Weights of a small image captioner.
Model: 48-pixel images, encoder activation relu, encoder depths [3, 3, 3], decoder layers 8, decoder norm rmsnorm, decoder activation swiglu.
Rows from block 3 of the image encoder, named by matrix and row number. Each number is 500 + 40 x the weight over its row's rms, rounded and kept within 0 to 999. All counts start at 0. Numbers have three digits each. After the name is the row's rms in percent of the matrix's.
# side20: side pointwise conv (encoder.blocks.3.side.2.0.weight, 160x160x1x1), inputs 40-79
side20.21 094:542539514443504464462482489543512532474498493456441475463480463516473470504516548419493497454567554439489463435499517474
side20.22 109:454533528485479496504534445472510524429486489459462451471470483509486408499449482500420521447529468425512526464455483512
side20.23 115:510477516552531473503488517528518513475456456457497514523457499493472574528480481494446517465574478491555497556559487517
side20.24 091:497474531548492445453538511495507520419474437465546567486518525489504487534551478494483551550583469449494524497502518489
side20.25 092:515480571525493543430486489491480520435505467472488518536510502510424481561455524430493501508584446508561522452534533445
side20.26 123:512459522523528463499490518504479531437473465450472391452472489551428491483502482487491553450545411472454510527471424464
side20.27 097:497495536546501485465504470438488592454452502506468492499465501489466521532483497532467565520519420511530558449507487545
side20.28 091:454540505508435458552496476526468534405493491499460516541491498515456456528554492465492541481570487465481463489522474513
side20.29 096:482482532453444498506482479521484519481509562530509486493488577523453466459552492473491588479537493524491503507540487562
side20.30 086:482488490500529520457528486565487525518516548558469569534512506496462520513501561543445488560496497462510508460458514437
side20.31 138:402531534526492515532473543504527492495481497463544490483489442496496489396563515502532484502496569509539473526493501504
side20.32 087:473525517500469529447532506501511526444487510403506569573508502598459545515561466526528491571545564482562558484570508498
side20.33 101:542534536544492554502535507497478513459493523443479489516524539645477481510465542495512519547495445487496550468506510517
side20.34 086:482481443462479500472508543500497477498467514515533489548449464537522576598521538515518497499509503438500521437472556487
side20.35 219:503529540511540546511526469496501503484501505562452525521509484475497497554475519502495495488529504512509496523510509517
side20.36 116:480537547523557495521540547541491465603507498501513555461565479507485525530517509531509441547477553532567482474489526505
side20.37 107:469509538472492473504535476511474461467511487478492495426503540464440499516475517354547585494505531440517501445418541497
side20.38 154:505506467480490510473493493489504515534525483548390511552472548481472466454465514540528473505526466498495489467476512521
side20.39 095:434483539523564555535537496518471520509520506477448475518498503461442527504545519517443487493411540499583526409480502516
side20.40 094:457513477474551450508451464479482560476446487510533507553444507478482475462465524429447551462576468497557420528513553591
side20.41 090:487543474498569483545510526618461458453497508495427451491508477457518504561501505515516477498557489475559538490559481565
side20.42 085:496482495519538512516563436497477547455487499534472484489458505517517517491487476535474509523520495404538453523508457455
side20.43 094:472525495462601487533446520491435494463462469463507527508511492469421524546496455521524483556534424438468524447445559547
side20.44 081:429477533475469516465511483506489480488444479481526459518511538545487533436462513455480544524541511428457526492497513516
side20.45 080:487513484523519469438563525540525571488478465497446516435538477526478524510466560440529472521524517523524463460474577557
side20.46 079:475467567466550559462543450468440555462480511470474481560533512455491512496530511470495502550495535530463445501536470439
side20.47 096:532477550546488498538504488529491435552481458542513513513441481481482537523551538560461447470518510523489547490526486532
side20.48 095:460494474542504474481502543523483507405486506456496521502511457568491494528545555460488545535561473435523526515550541510
side20.49 109:557515507550517595578504519505549474510507497519457525496468481497509494516517551529505449510479517591495541517580550530
side20.50 088:545476488471471506509498552493494555510503445448475504563488523495503546489476503470546535467463420446429468541526452568
side20.51 080:502512497541532439470473501552548505414507525461481497498517605572418486481475547489458526530520527462528510445549557523
side20.52 126:496449525512489443460455487527497471467536493524497439533457501479499469450531462504450477479496531395537475542508514471
side20.53 082:511506469485503470540541500499516507471452536468500461510537492442450504563480513483494554477466447426528495557514461504
side20.54 142:501530483477502507564430489474494416497568525467510478508483477468547467457515471584465389505453514510462481564485494473
side20.55 090:544488519522532513521518508524489503502476478498491525463455486475424474574483447593458540523483465443515471505525526549
side20.56 086:519532523523527454469451434546492405513512503487557486476492534517482643455490473490482456520529553511516574454509506458
side20.57 102:490487593500532539507517481568536533381458467535479560546473523493516563481498509506469529559553520508520498441477495516
side20.58 101:483517542519497509586411552509467497523469455507527472429457505396505513518541521547442438503453515429474513594535529505
side20.59 088:466527538495487560467530475499474504497441502500473537524466497560493539475495570449465501519550516463544481441484521517
side20.60 097:497436483432473478505511510511515510470483502500417529499506469491514455456492404503477472440547419476515452481477495495
side20.61 094:514490530457535584516501495520480479521508505562458495511493531473492575588520528538496447392482524509458574411549464502
side20.62 090:571519491537508530539523586517476536470445514556472526575502498481443468551416532532475578538544396534529501525546505515
side20.63 090:529491473486520463492500465424509558419453500565481448521593492453490548560547487517496525465499515546488520471538518541
side20.64 089:479478526522506526546573547534467525527464542493414521557480481558456489511510462486480553528570449533506511450499501458
side20.65 090:519572544490494529520560498531469452548516532455492464540462481496465507489531445463569541523516601499493437505512470526
side20.66 106:446509577539453578516456549503546497557497527554484549446513466504571551554558520558486465478441552513471505533508516536
side20.67 082:491577508516503475519538510584510522553416515461493518490475509474482493544475494472512518465511421450487535458478522552
side20.68 092:504452516540534464475450498487465535468476498500469539551469502503463465528506470466545568472513446571505464500471489513
side20.69 095:479486490462554521505534497557500562522457536512470499552532488533505512552499566480455559469504472533520499449487524502
side20.70 087:502419451550453423422473517464479551529464426520539530539440436520499490511441488497464581504548440493473494475483489504
side20.71 098:512471480550499509552516472492511447521478499562494538548510447517574505574543502608535430538496542463470587461456463526
side20.72 097:568512492452551463507427498518481501456490561453479517545448526499495495534505467490468512450457437491446463520515473442
side20.73 087:480562574515475503505539558464463499489488456517449525509485524479390484524503503458530517521541499452521558431503534542
side20.74 072:533479494515530564526588529499476507521512480470520534518465527508491588501498581524530501548530569593540487457452500502
side20.75 097:580499502481470493505509471478547479503481486462426478486470484490476516494490498506536449464524508451540563458479466516
side20.76 102:508525580521519584534547486435513482498508488506462527486462507468529588536531529525466444522482513481446527481507429501
side20.77 107:435472498500483547494440506526500412461607474491530549513512489498560555518598505542432421505456490489519511497526527520
side20.78 096:454525555472557446446474478482433521416484548442497522450535453518484482498497464525467523489463512466485496493530549462
side20.79 095:459468554464534509522465523588507469569475467482547577556554525489475537501446554507534484503507441564553572489511458516
side20.80 099:535472492536517439478491454515557469498513519459549497457464483531492482542500501489485497504504444469473471453455499515
side20.81 120:474538504540558531608543547555478450563575441483419504501463461497484535546553506530493438577542522456491535511523508498
side20.82 087:511479532575493553464532518584502515538481522472487511591522490459511530559557485573517531557544463470540541511572504483
side20.83 097:470527583485543551487502446520477440551487506447500522536479463487540542507560524498515448518490598506489495459452525447
side20.84 090:537538484456479555502482457543498505499517402521575515505543539449463511524470582509485458553476494468469540446523520489
side20.85 105:599543497493540474499519507571462490544552464490496507504483471537479497556478480579489466521502513443513535575558508521
side20.86 099:512486513475528436510446494492489498469569486445525469474454517553491529538543489564453470482477530391513481450538515418
side20.87 099:547562493492549498529515568528442408554476459514466469479562472521507532498508530536527491521493563514416564477601517532
side20.88 128:582513506520477518512465529531553463504544440460479459474462474484532559525592497527442428477468531436527515538463522467
side20.89 079:521445397497497464404495507556446526515401455478453524504503543572566544540482450459475481453498482428467505469505522495
side20.90 108:480517521540549551511496548526575413569525531454456503523546436516486572502510541566579480537473569502486523526519533432
side20.91 088:535478528478547518513469499495452507466519478519526493558540554455512496509534572515489466482494462535509595503492474435
side20.92 078:494484545496519489485474454507493503498501525409432517564471515584493467569532566547564514560490517432480478469515565472
side20.93 091:529458474509496512519437505433495496464602466443470451518531508492484544520444473480453444483476556410453527494462508490
side20.94 087:501462460479554527504587511485495518575424499439455497502512489532523521506458567464519425522475529485457512491552487544
side20.95 096:494473457520467474511452474460468535476437518469494497439423486496503488548554428503473451497580470468478510441419519489
side20.96 082:507530482512525558499529528584472523503573466536522525517514577459479501550469500505513547508526464591522448460556477483
side20.97 087:554444479501522509480499541564524546520543501440515498555550516509442532494435556537467536525547502450550541518499553492
side20.98 080:461561535547513568504486542540522492449506558446419521450516517500407527512547551510526525444474468420480512468553494556
side20.99 093:567455484522503462452499498506481534534574496456511435419584526553529545512463506474453520474450532428488537528506496441
side20.100 102:553463447538515490530508477466466535462478492397502517545411529600509518508494552477440513458513440453468552489490488547
side20.101 128:526552514467552525545525575543548430569519460449488496513533432480492548505525556541476411509462513463453520531570495525
side20.102 079:529490531492502461519530476477543515487524577426493486503500513493515532523553397550406478579508496414475474518448432535
side20.103 111:469508473494535526580484523506439491554523474454440523446457447538579523570578473550490457534499526474535512462535465461
side20.104 089:540473502499500491522498586529496497548499440526548469426487506509564553515520461499496470481456493429503512473499584473
side20.105 100:492467551416451475470480492449479518492511451450552423499544499491536545573550490526485509471439496433501471527534516509
side20.106 082:480560540487476535461555481521471489514400546391497520480481525602498477552557501479538450433451445516530509454501497500
side20.107 098:414507519472549507531521520452493487575493552440482474461554500505567574540541572537502488509476589503528477550515510495
side20.108 120:501528543461536516511512529528502444586483502492468468511527498462532567528527461519488442539458552462435529541527507480
side20.109 103:450496503554452530518454446505506514443513527427475488498494512580490478461464471469510546542565480469490525473501582496
side20.110 093:505527467498531425569399443496552566444531422437519486483472519506497468562500476461465564500570470525519460478498535436
side20.111 079:503501490521469481492515558467486546465528537527414535523495552520425512464546434466514445468572527477481462503533502517
side20.112 109:505534539503529532503564522537503453607546431479463498453544495509571569539557530533470397536460567516466497470509508456
side20.113 080:504481543525577496518541501513467505433504541463517475517531497529475471489460552497431477480461450476454532502554546543
side20.114 088:522526508460435468495466468522478596481497500437472526529441565491490493541499523537472522472540507408495498477464519554
side20.115 084:510582517548545563478593502492468507491475579488522472493558545471454492510498559451537466548500511493522501516546443531
side20.116 087:451456540471522455467566526492501546498477409419514534542487517485522465536504511570552447548464475508514570490509463487
side20.117 083:477454429493521500430494543415487432497502479510561523503583478526510532502507485581519532543554506467522579511513456544
side20.118 095:504470456446510471492477549486507505470513498452514471496514464561520554492573465508369479550499527518497477470503441396
side20.119 103:461414484479491467531482521503492500452448488445474472507468522543542469533512442454476461463588452442466523481446492527
side20.120 106:521472522496560473512502576521472527517568419477465534492475555549471548534546519557499450490531568446474555478531501513
side20.121 085:540497487444505439558460424505443504480504490415540423458470484541536540498472434547500466495545553455500545490439501462
side20.122 090:502426483544487390488448417523468556499513489486447478520401544479526549539478436468537533486528460439479449530491478492
side20.123 079:492502482476595467529512451485501539531437464478552507555459465464478465468503548472462514565517504472482457485522420522
side20.124 110:505502485447497506503506536512465523441523479538470459527460450543473534534501485550498442497465599420489532453495523440
side20.125 089:487455452487508478499516491572493472494500466455467521474434475494534452549524552437473462469537472460428537526466579532
side20.126 113:545522498453501451468500482522511490478482477558504492500492509514481562530519478532499462474447544450482479556466474495
side20.127 106:548540516445545591594472520592541457596518460498496514528517516498501645529556519522547406552480531484472461548486525510
side20.128 104:526535569477540584486524561531520456523544465437480501494497470536554605539529491555505432469468524473490487483523508478
side20.129 103:519550452523483414517499447613490509488449476431451493447494518554505462493542485455499486434533499480420517436477495510
side20.130 103:462481485526473398513461472514496507412487486409439510503454520542522457557511474442454493470545445447464503513468527460
side20.131 102:526529501464549457520468543471527444539515554482466480450542509506538615533533540546459447511531591528479493502533529476
side20.132 092:527506521561549500498561476484521483498519528454451520527453544553498473548491486494502510494527398445463611518507465516
side20.133 086:496512526552426539553567499542512512429488597433512600493442480489544519537508520564532435603526491466507465464489506568
side20.134 115:558511539469495470586509510517483453550499487449481490559511464537560556537531496526516424508427600485557468526529535500
side20.135 089:503505469466527507455457442538493527445518486533462560498487561493475440538499472525476480471515433517425506406426488508
side20.136 079:493521485558541364530483494498458528522473446483460503594434588471554510528556486485433487512533477457511540476536493508
side20.137 097:511533453484528458517478431466485475468495486433520512420484527504564507512466485443452481435504499510487417458515474520
side20.138 097:522505529466480561542548527515565422531525510427529475462481476497563534554496451571505431513467591547497513442493523471
side20.139 082:510589549459567524516518517509509512433543517481480487529445570530437506518432550513518498573527454526523430531578529516
side20.140 100:443530498524487450495484459509476539428529486428531531482493573564463511512509524449542533532524446459477515472502503503
side20.141 101:473433487429428437589484506482464539523519496471494462460405476550499502501533449490470520479485575417448488435481519420
side20.142 086:500473524510457506519532446548455548501505470447496444528517468420550490449577503496577512469520507524466478521462526569
side20.143 103:491513511545489518525518564437470494568532491458456462528514523501557553575472494545501476494484580489474571482523485494
side20.144 093:560483432479480483529498484474452544484488486403500550482453525532494474489522498459509530443506411436440438462505528438
side20.145 118:530499541507510516553516581489529453584484460456507454499510488484548510528565488571480426538480544461474477515540525470
side20.146 129:546524497451488523508535563511514459596503485454420454507457470486547561529532484551497451482438558500456450562464503447
side20.147 107:448499475528483481512496507519506519487513513394533511536522505581541478538549494419484527408481486404448472517476543555
side20.148 110:517540554528609571519514561500523480552533451470531470407501476520503562542575491539543440517476568488448502535519503467
side20.149 099:485502487547479477539528512491514546485432474405567453565562496572496527511447613480456505501484456472525506550518507535
side20.150 111:519515512471535515540483550525481461594491501495515496496498497535509582578640504547476439541493584479444500462539521469
side20.151 091:511500504503570531496496584566492515489495419531480500546529518477486566532501538503584462529459524511476496475578488517
side20.152 105:500497458496487457517526410488488534490504406436492521506432540555495542571541493461512521454552425494474538506523496521
side20.153 111:558528571508535513520451501530469493555544477455501485478507459515576606509532527524456413478434568440495522539507516463
side20.154 080:497478541464504502487434525473514527509545506511493465513505549527494579497572444507517443500461385492430546472502606494
side20.155 083:486495478541545499509507540475492547520523510393492503518522503491570584523515484462482465480491510456497414514501462520
side20.156 099:486499466462541410467473485486501508445481442449521493493418565602480528475524510466506501444548478450491514512496531519
side20.157 094:565564524515496481476489520530471564468505417424544485498437520553463473564527505455465493501535431428463380449453490518
side20.158 092:475456478465535551510516544500508511462480542485470510508505537580514601481582467461475543547472443523472492530505527522