python train.py --train_examples=45211 --crop_scale_min=0.7 --horizontal_flip=true --translate=0.12 --encoder_kernel_size=3 --decoder_norm_position="pre" --decoder_qk_norm=false
Rows from block 2 of the text decoder, named by matrix and row number. Rows with one number belong to one neuron. Each number is 128 + 32 x the weight over its row's rms, rounded and kept within 0 to 255. All counts start at 0. Numbers have three digits each. After the name is the row's rms in percent of the matrix's.
# gate: MLP gate (decoder.blocks.2.mlp.gate.weight, 384x192), inputs 96-191
# fc1: MLP up (decoder.blocks.2.mlp.fc1.weight, 384x192), inputs 96-191
# fc2: MLP down (decoder.blocks.2.mlp.fc2.weight, 192x384, transposed), outputs 96-191
gate.258 087:060093123149108095167154133145098149140116138136086146118108150097126117108134163107131149157142120161092167116146128067167095122152091149125059156085159136158135164137117149107138115183176097153170132061170178104160116112091112087194110126115142191107104205103152144143156150143137104087
fc1.258 090:202144131145089105121146150118140150154158148120163130106179129117113132135114077188141117196043165089172153097122123084165127186121158104128192140130122199147093135115145101139157156108183140124170133102105080079088063152137155169119087112117083101140156176169138172114077154113179125157
fc2.258 099:084164167156118074103174124101062152076198092172186088111119137088166088122161073149089114126139110174158137143133140094136121122168154176176124181100154080161145164162121139122085114140164124150150144145156157071107168094107109150189097159077135164150110141166084113109160175128146116152
gate.259 114:133164131093137133135076140089125100174113174065128106153148131144130162093100069093091158138133112109114117157164094189122150132141084163140124089175096122061178132148095159102084167088148158211133115114058159152152137118111091100130101142120160056079125113104168086090130122159127168127
fc1.259 114:101126132135131143068109128157144131081194163073138056134167085070123165120134073114181082067119109096097088151165168155100114133156131067121189118092085101119109124082097114109074155115183202169084101141150100170052170156071153129142119080121114131192134146123118113131166102133074110127
fc2.259 103:088064127158096099110105121103129150181223197157151096157152091126086148103148091135116101137101090088097174150158150145121132127141128145172156095102121091087095087144109081174127126138136121138163132139147090137145088106148137134094151139138140126182114133138167138172080131128111155125
gate.260 092:123202187132075093158125200143183113128097080133130134108147178170142108156183104100170118146177189108124137086151141183081093117166137062109128122147140132105185112194084140083146103167127090141194133133130131090107126094132155147082177093113134122068162201109153137102135110070132172136
fc1.260 106:076120116060162099093167109098127108134145127101116217139149124120132095133091113116096107118165100151113111128167148043159126166171090174133151151129152144080129141117168157117150169139105161095127113077120115115039163086161146114077117144157163131209153141166121168159146139159093089111
fc2.260 091:140159132123151104115095140107144101104203138109192094132106112103129116110094164158130149140139057111108125141151153168154088167181122140128100141083114061101218095163149090090090153125107132226141074078125119161136171094143118108146149125104104181111080159136174068110135104132141131154
gate.261 095:050134131135134118131146144097147120125134130150133146044141189146102147171206160088141176135164071164164091128098069127108118114131081155070166166163143131138134155117086128125159150164105171113155147078118163112083199063142139120137076094178122162110148181145071106186086163076125131101
fc1.261 105:141107187095103107081136136138079131094122086129127167086111116171176096117108121081102098147125144139094101038161144126109092108103113176149136192146167127175055165168164070083138099153082131103139151080078122039042110103097170062132149115126121134145122195150153125132104127171189054087
fc2.261 100:136124152113110117166148157149072156172115151188054172117155137107073177112114137071111116135141146133172141120100082151104162154078107148098111088136128172153077144124118072158072114152151120088090141171101095107120138164174119118068121112089089108103109111069093165130144077110076105164
gate.262 093:099102123140162060137156123117161154132174143145145110136096194119153088135129142148080109157119106102159092175105079092092095192109124196115144137067140146112150156103138160124148119081098156097123160123104192134120113143116137142105108191119160095133161208099126123155142076068125057143
fc1.262 085:095109131143169131070206118131124071139132130108144172114149124069121116096114136130140157136114080132127094176154179113130115160158154145138193207105109088120126172189189125122124087164088132114047107126169148148176131172180138138090103152112080104176140105179203152104098113129074133096
fc2.262 065:144140105105142156083085100165105157074055156082148088128109087147160106093130120128127157177123064148078111102112186158087131121124151133223088139104126142124141085144146146170109090139168123152125139232114100131151115135079088135143140129137127137131121151136121134128137116094149132138
gate.263 116:112085099141118145137065172184165113116146127079099181134134065102196114126102135169123143147098112113090187141169132149092136136111153083179126081102132152110084162141110111148123161141124157181157120180052068120097143125102115102040127147164104115092078105085142137121171165105154145086
fc1.263 115:161144115120137171169146121119079120184176065174133083150098161103081118114158083085107124124137173165168177102110127118089202175092083161181141154172103122203075138114095155132120068152157123095088185131071155116154088151149176115113109197113100124138132132140170133164131120129091135088
fc2.263 115:196158111121113185125131108093165065147136116095128169118225129128091154156107083146128134093166189171117135095068154102117109100126095142142071134163169094143079140121140207144180144136117116120128131150143135116114131101159149120125126170076109107156102159164134084096116048170128113128
gate.264 099:106145122102134117116129135177114140228109116137064193152221118111068139092108132156158097153072144134132162145107075117141151113127150198121127168134069167083177112134138129141117117159156091165126118126102138086135111106132108150139152147111128162136117170120198163142106142130123138086
fc1.264 108:168174114143169094106105138138135120113108170110158120072084105186154118139130112123165166059109114102090065127130153065046070104099147110162172137159086157097120106148166109123130156154100082129110163101167167152128153150133118149128098083149082086093098112158114144107167134166214158116
fc2.264 135:138128117106072145154142155092111124126073089078152132123145108139147084177106067173140133098136101150095150117140143132187086085169142188084134124122129206149120138102140101123174150113120143144158141177141126122115132105089098121149131151171141153120172138125053121076183139161158121074
gate.265 095:085191139208168076135148101132121156191111128153054118133102088075137108176154166151147153171146139117126120128097110122146077158189130157149178121089166167147142103142135197072170116138083145098103119120186125107122147141122150069119129107095146131109159089099143050131101125166131042099
fc1.265 094:159122144136114120108112200110183096116123145115145110145076098124104092087142087120120133087079102150165146155090174165136134119099157133157111164157111115080173041144105145165123122067124164098090141090132112088103165115119112163110115114103098140137168065110119124127122114114190150129
fc2.265 084:146142183153149125128086157097120066117189148119112177128182166156159099169108050099147180105141115145116085143112091152128133080175148108166117162147130055091143183176141133107115171132126108134147087117131118149122108089168163148165154121136127144107129077145171108101092100070122167173
gate.266 106:108164123103150118151157127107108172120088065104129093119076109117096150108093157110080076124204131116190076214123114128113118079159089098152091083127158137128182141125128181130118105175137154206114127133113097139138081152133072098106079092141161154141142138150218104097155139158107134130
fc1.266 100:085102143074073091105073087149141147118126130133111070196138117169108063144079080174138155091137126084127167152141144171159143113195110110112089147088060087091112062102124108100122154108103213121092135148133187166139166128094104073165089148144164159104166121116148106107102113148121141088
fc2.266 079:114157134075134134164142173130143136165135096177107155132155130086129144124127119165129098147164117107121162151189072135123058124136096153077143101088100162159112097116101089117094156130132159147141143086130084107122135143170151090091118125168179066131157144101128158153090117097150124126
gate.267 084:141085159125139102170125106092141088160150146142139151101109122126184109171108104137096144153159098118121118127098084115124177115111110100107102152161162101159159149127144076132175167107200149134155139148160178095096167130142122132103155160118120189145155183107099088150117129189131108139
fc1.267 082:188114166122124153115155159126180145103138089139155128147152145080169116109076136122096076098097093160167085129137131124132096181146142118139160096085107098143181148059148161131149131132194108091105127076094085135164155159175127202111111129145203146071144101137147091172141116067126187145
fc2.267 059:133146116139166105124066060134168143133126151099144028146112125074154082142153108104143161180090123106078114141100162103115098126133126090153054135129103069082165062147153217115133118114092142199122115161130174152122098089098115108157157175143126131168108115146188059162127129107146139096
gate.268 112:117131073078158129116118173106180164109145177099147112058135094123148114166105106120128069191161094078108112126191141116079060104139084111163119151150112063111173093156129198066173159167097129124141114107174193183072105131068079113136107079144114179160106124145137060132127132133168163095
fc1.268 106:087141165181132134125173144140224128105157081143080102078105137105170111174160161151159179157132144112119071126084099070125123070099128203087146141143155154112093153147123097143162178114149083070119133091186112083101142121161137141091141169105110159160200125157074151098120177199125130148
fc2.268 088:120152116124146146154125161117138142065130134164124181149118108137122106103060099104099137080125134120132159132171087079059133122089104092112162136127147232151099106101157042114130107140132159031151083051123125153063066113093150111138128144120142110116087127132105119142157136132118039095
gate.269 092:082056108109147148149147107148132133137101055156134142097133122165106099140079132114109129117104123170123158149140058139102059142132147170131173176149157165103118122089127140118178143086088144164160109170067204099074103134179148117180089132160149082082124196173101109152124140099133077130
fc1.269 094:139142153166086182058131093107126128133094108118134136120187127190087143098147095146151093105159088127148093114105162111138107147127133119191192187169188103119126119110093131134150123082089124153089141132165158160109199097134166118120114169150152123131094179168107114117110113130128147117
fc2.269 084:132084162062111106157148133122054142112065098119120196165214141108091128115096124129117122126164117118135154141132107161148156162092113183105144132115165188112121207096108044146127106135148120056117139148132070132111155137161105111154152105137126124084132083080085202137133069161097133179
gate.270 094:139090120073090181116098136109124147145093143138110133120142141157158156115124137181155094136125047109139134160178075123152112132149137126125070105141170167184182210154136074138088123137116123088223148096134095136155078146102158125179176181123152113168139145128107132096107163102145119051
fc1.270 091:115167091176216109112106146101131101133101081161133146175106144148104118162110089143173130167153099069127191102166132088104062197149119164185124134047153156154108111132147070123111111108208208080079137117163126129149131109149160225157115185117113107135099120146159089082077176150066087118
fc2.270 064:131090129157127127095102182098128177049149073081171111113139102107102112113126112147136119134123072085129129141087231109128130146129150090150173147104164182093128124118148119152146093096146140057112124139191075167072113120096072144135142070123150161122114080150089151152166151142164146111
gate.271 093:131159055110176087099150105116117091157143090128177115129215168125119108096085101126185146112110096159131144152156127101175080137166144110114158181071149122135121093127123133166173151103094138127057108136102157128157130085124121108127110176144156145140129150166154151157081154087148074191
fc1.271 101:068103113126106133117181157141123096112132084135152188087122156132161081111153117083130123138123077110121137125162125068213091102134088099124134139146164094122139135154116143069151122166100220186105109144192204133119097132098124100144088158192102125125108157087120075179114131166140114144
fc2.271 092:183059115060117142145124093129121128073058162173052137150100169130112154114112163146118115126121158105134135160166118142123201124092075152096110100163114161144072144125090146112132123141137137092103155135117105121115129182125139126082138152114114077101096096118155172153157087108079151140
gate.272 114:131098139167135148145138115144121104200148095087143111120088145106079137118101182143164111107146173098138126184152113120101143155075147103120088136089088168103114162132125155153137128133116116184132141111086086134104151163102099161129128163125141212061137077129170083178161088083125083151
fc1.272 123:101148105080127121145172110122134081124063084108095148115114160096190121115149126083144146099088120197180113145153059116131088112162144180129091102154124109123144191160152164110104110168144097212081164179110150109183153112129152113169115160081108098103148117169123145173180110126102140143
fc2.272 150:169064128177139123109088171135104176097170155097170123109037124116161059091113153090113119138166113133189103126135199144117168156101102062125154111116147107084168149129119138164106101106112127161106119141140078166108109158143069148085131128128143122124076083153194097160154129118132158170
gate.273 093:066156100197105131150155148101090097210112138127080135073119084123145111137152125133147149111098128135095101154116116098108100150175110217177152123087188149158151160165132120103226121113081180164149139169115181158151120168151086152116132141181146134139163114130102143110159169185182138097
fc1.273 101:129091133143165122170167147109122148105152135084137143130077157124111116141185134172179091137099077102109106112112099115180135146152140157159127135083162154128130126115112111167142127160125097095134151115109176149170120216114062107128149132165073090111101143130097094109194160082156098097
fc2.273 119:120180173117136144066103155185111187130145135168165074159104062139087186051136223134096108110168122127163126194117118187104121136122145136165129105096135130137151077112105137194104112110180144116134147118110132142109131111121060125111137140144182166146046209108176099150132124075132111184
gate.274 116:133131084113179169192145149153084156104143099096129056171188142133161096149089082133167148118141122102149170131116068122115139095186026178073071142173121119166123155129107159094119126153105143161171072075167119141101129130115142157147105105155128088131130114112142155120137093185142133104
fc1.274 109:078164122181154095117139169108087076133170153099172080144123105160173111137131117134127136088136096094149132130171083115085129120127132121164148174109124036142101122101124036109101113123118159161176115059164163148085116133112185148168180147168179150166089167134086121132121146164088138064
fc2.274 141:129136081142085162145161120101138112098072093109164078126134114145098169153132060214118125124075128111141158128148104102155150126110134122118125127115150052167079108104089089145164124105132103128120107166116144127110128138121137128132127139189138099174116138124093158154179152136133173105
gate.275 099:114038178115141131111153115139141162103176123157119097152204165147087124078135142158191084098146100099135132087157111130107207166112132152166156121157142158126139113086098112134134095161164214130082096118192147108185112117128093166130141166136117157117137074142117126157130128122130122135
fc1.275 096:118205151086104144123133098147105093154101115152155156133068172100172088163085198151103145140116165117163160077161106144138161071124141136131139108149181115166079176089142155144093116145083122121131144143137169125171098148137117147078102137222124090103151172075118147099090163128095075094
fc2.275 069:101141131165130142153156192106103148120146104104157132107158135122054136112091087172127100081100069133178177132142155103082136108128114098108158170135143067080101121089095092168087153126179160101109152116156096160093127112133145146154155076158144134163170101134063113193160124164112134134
gate.276 103:162135151130092125107119176136090154132159080102081146113110122099128123145126200166105112117160089103173140123112109147096127110135187134075127110156139143093095150163119092120131119116075096156143162103096086090144131182151072173120139152136115157088086124112143118071119085079187092114
fc1.276 107:117148151105151086099097179177127156147112143058174082150148107169133192124152145131153136112106100081124143137168147099118090179082112133157143083094108175111113063150141105186139155101132206138144150141195122196165174123154081172110175120137113108117146113061122113158097100127112107153
fc2.276 120:078140081118142141172152119109150085159080074143093164157184170128128106152146128144130151127124139130085163138152107109173103120187140152088125152150185140154165139097130072092160167140123140160151104118117164146140139108158153129182142173185117155112176136107083149077099100154124145111
gate.277 092:170159106149180117073094116107164161165156154143125133112140058134091165129099168130128156098151154124107113108162072144102140107175153153117157088162134126102172134081172098113111166155154136144130092107168161171152129103099170065138137105157148190171147162111081154143094140106099102128
fc1.277 098:150164169149167154094129156168147121086115120104132140133132078124119138071158109139109115125167142162183108171093165150129169180123214052169144172181079175135143106085125177154056138141089069121084130121151105141127194103114140150098127104132121099132160115127125125170097097122096215159
fc2.277 101:185136143137096109073097075147127156093118138143124166089069082148146100116123160117130127112151154110093125120108175188136086130127094109083072104104076150155150129177127210111130088134089089167133131150108093094129109162118065093122107118101099125086044117136153069155084150073144078118
gate.278 113:182164143085175171135128129116133149128094142112116081120106130087124137118111154078099175124153105153162106139150081182143149084172131113152039090152158119085136115157109180104131149151157100199154066068137119106126109135150158080135092090131103078073101210073156088176142097066151193153
fc1.278 116:136136097126152136135099142082111058140149110112162115134080148155218145117110111093055127154132158127107109182176113180143115091178152107172217109124114070146141138105108097137139121105105139123118121140107141117086176123151104134130105085102129091073083155048144130119069114150057147163
fc2.278 147:099150122089116147138129148115148141172148140122143121155101089149138163135128113128140137116121044116067123107213113154130054200125143129132149087142124100122130175137116109122226122135186088119114095146105130139127106138139154123120134141123122087139094166105113129151112083175125129138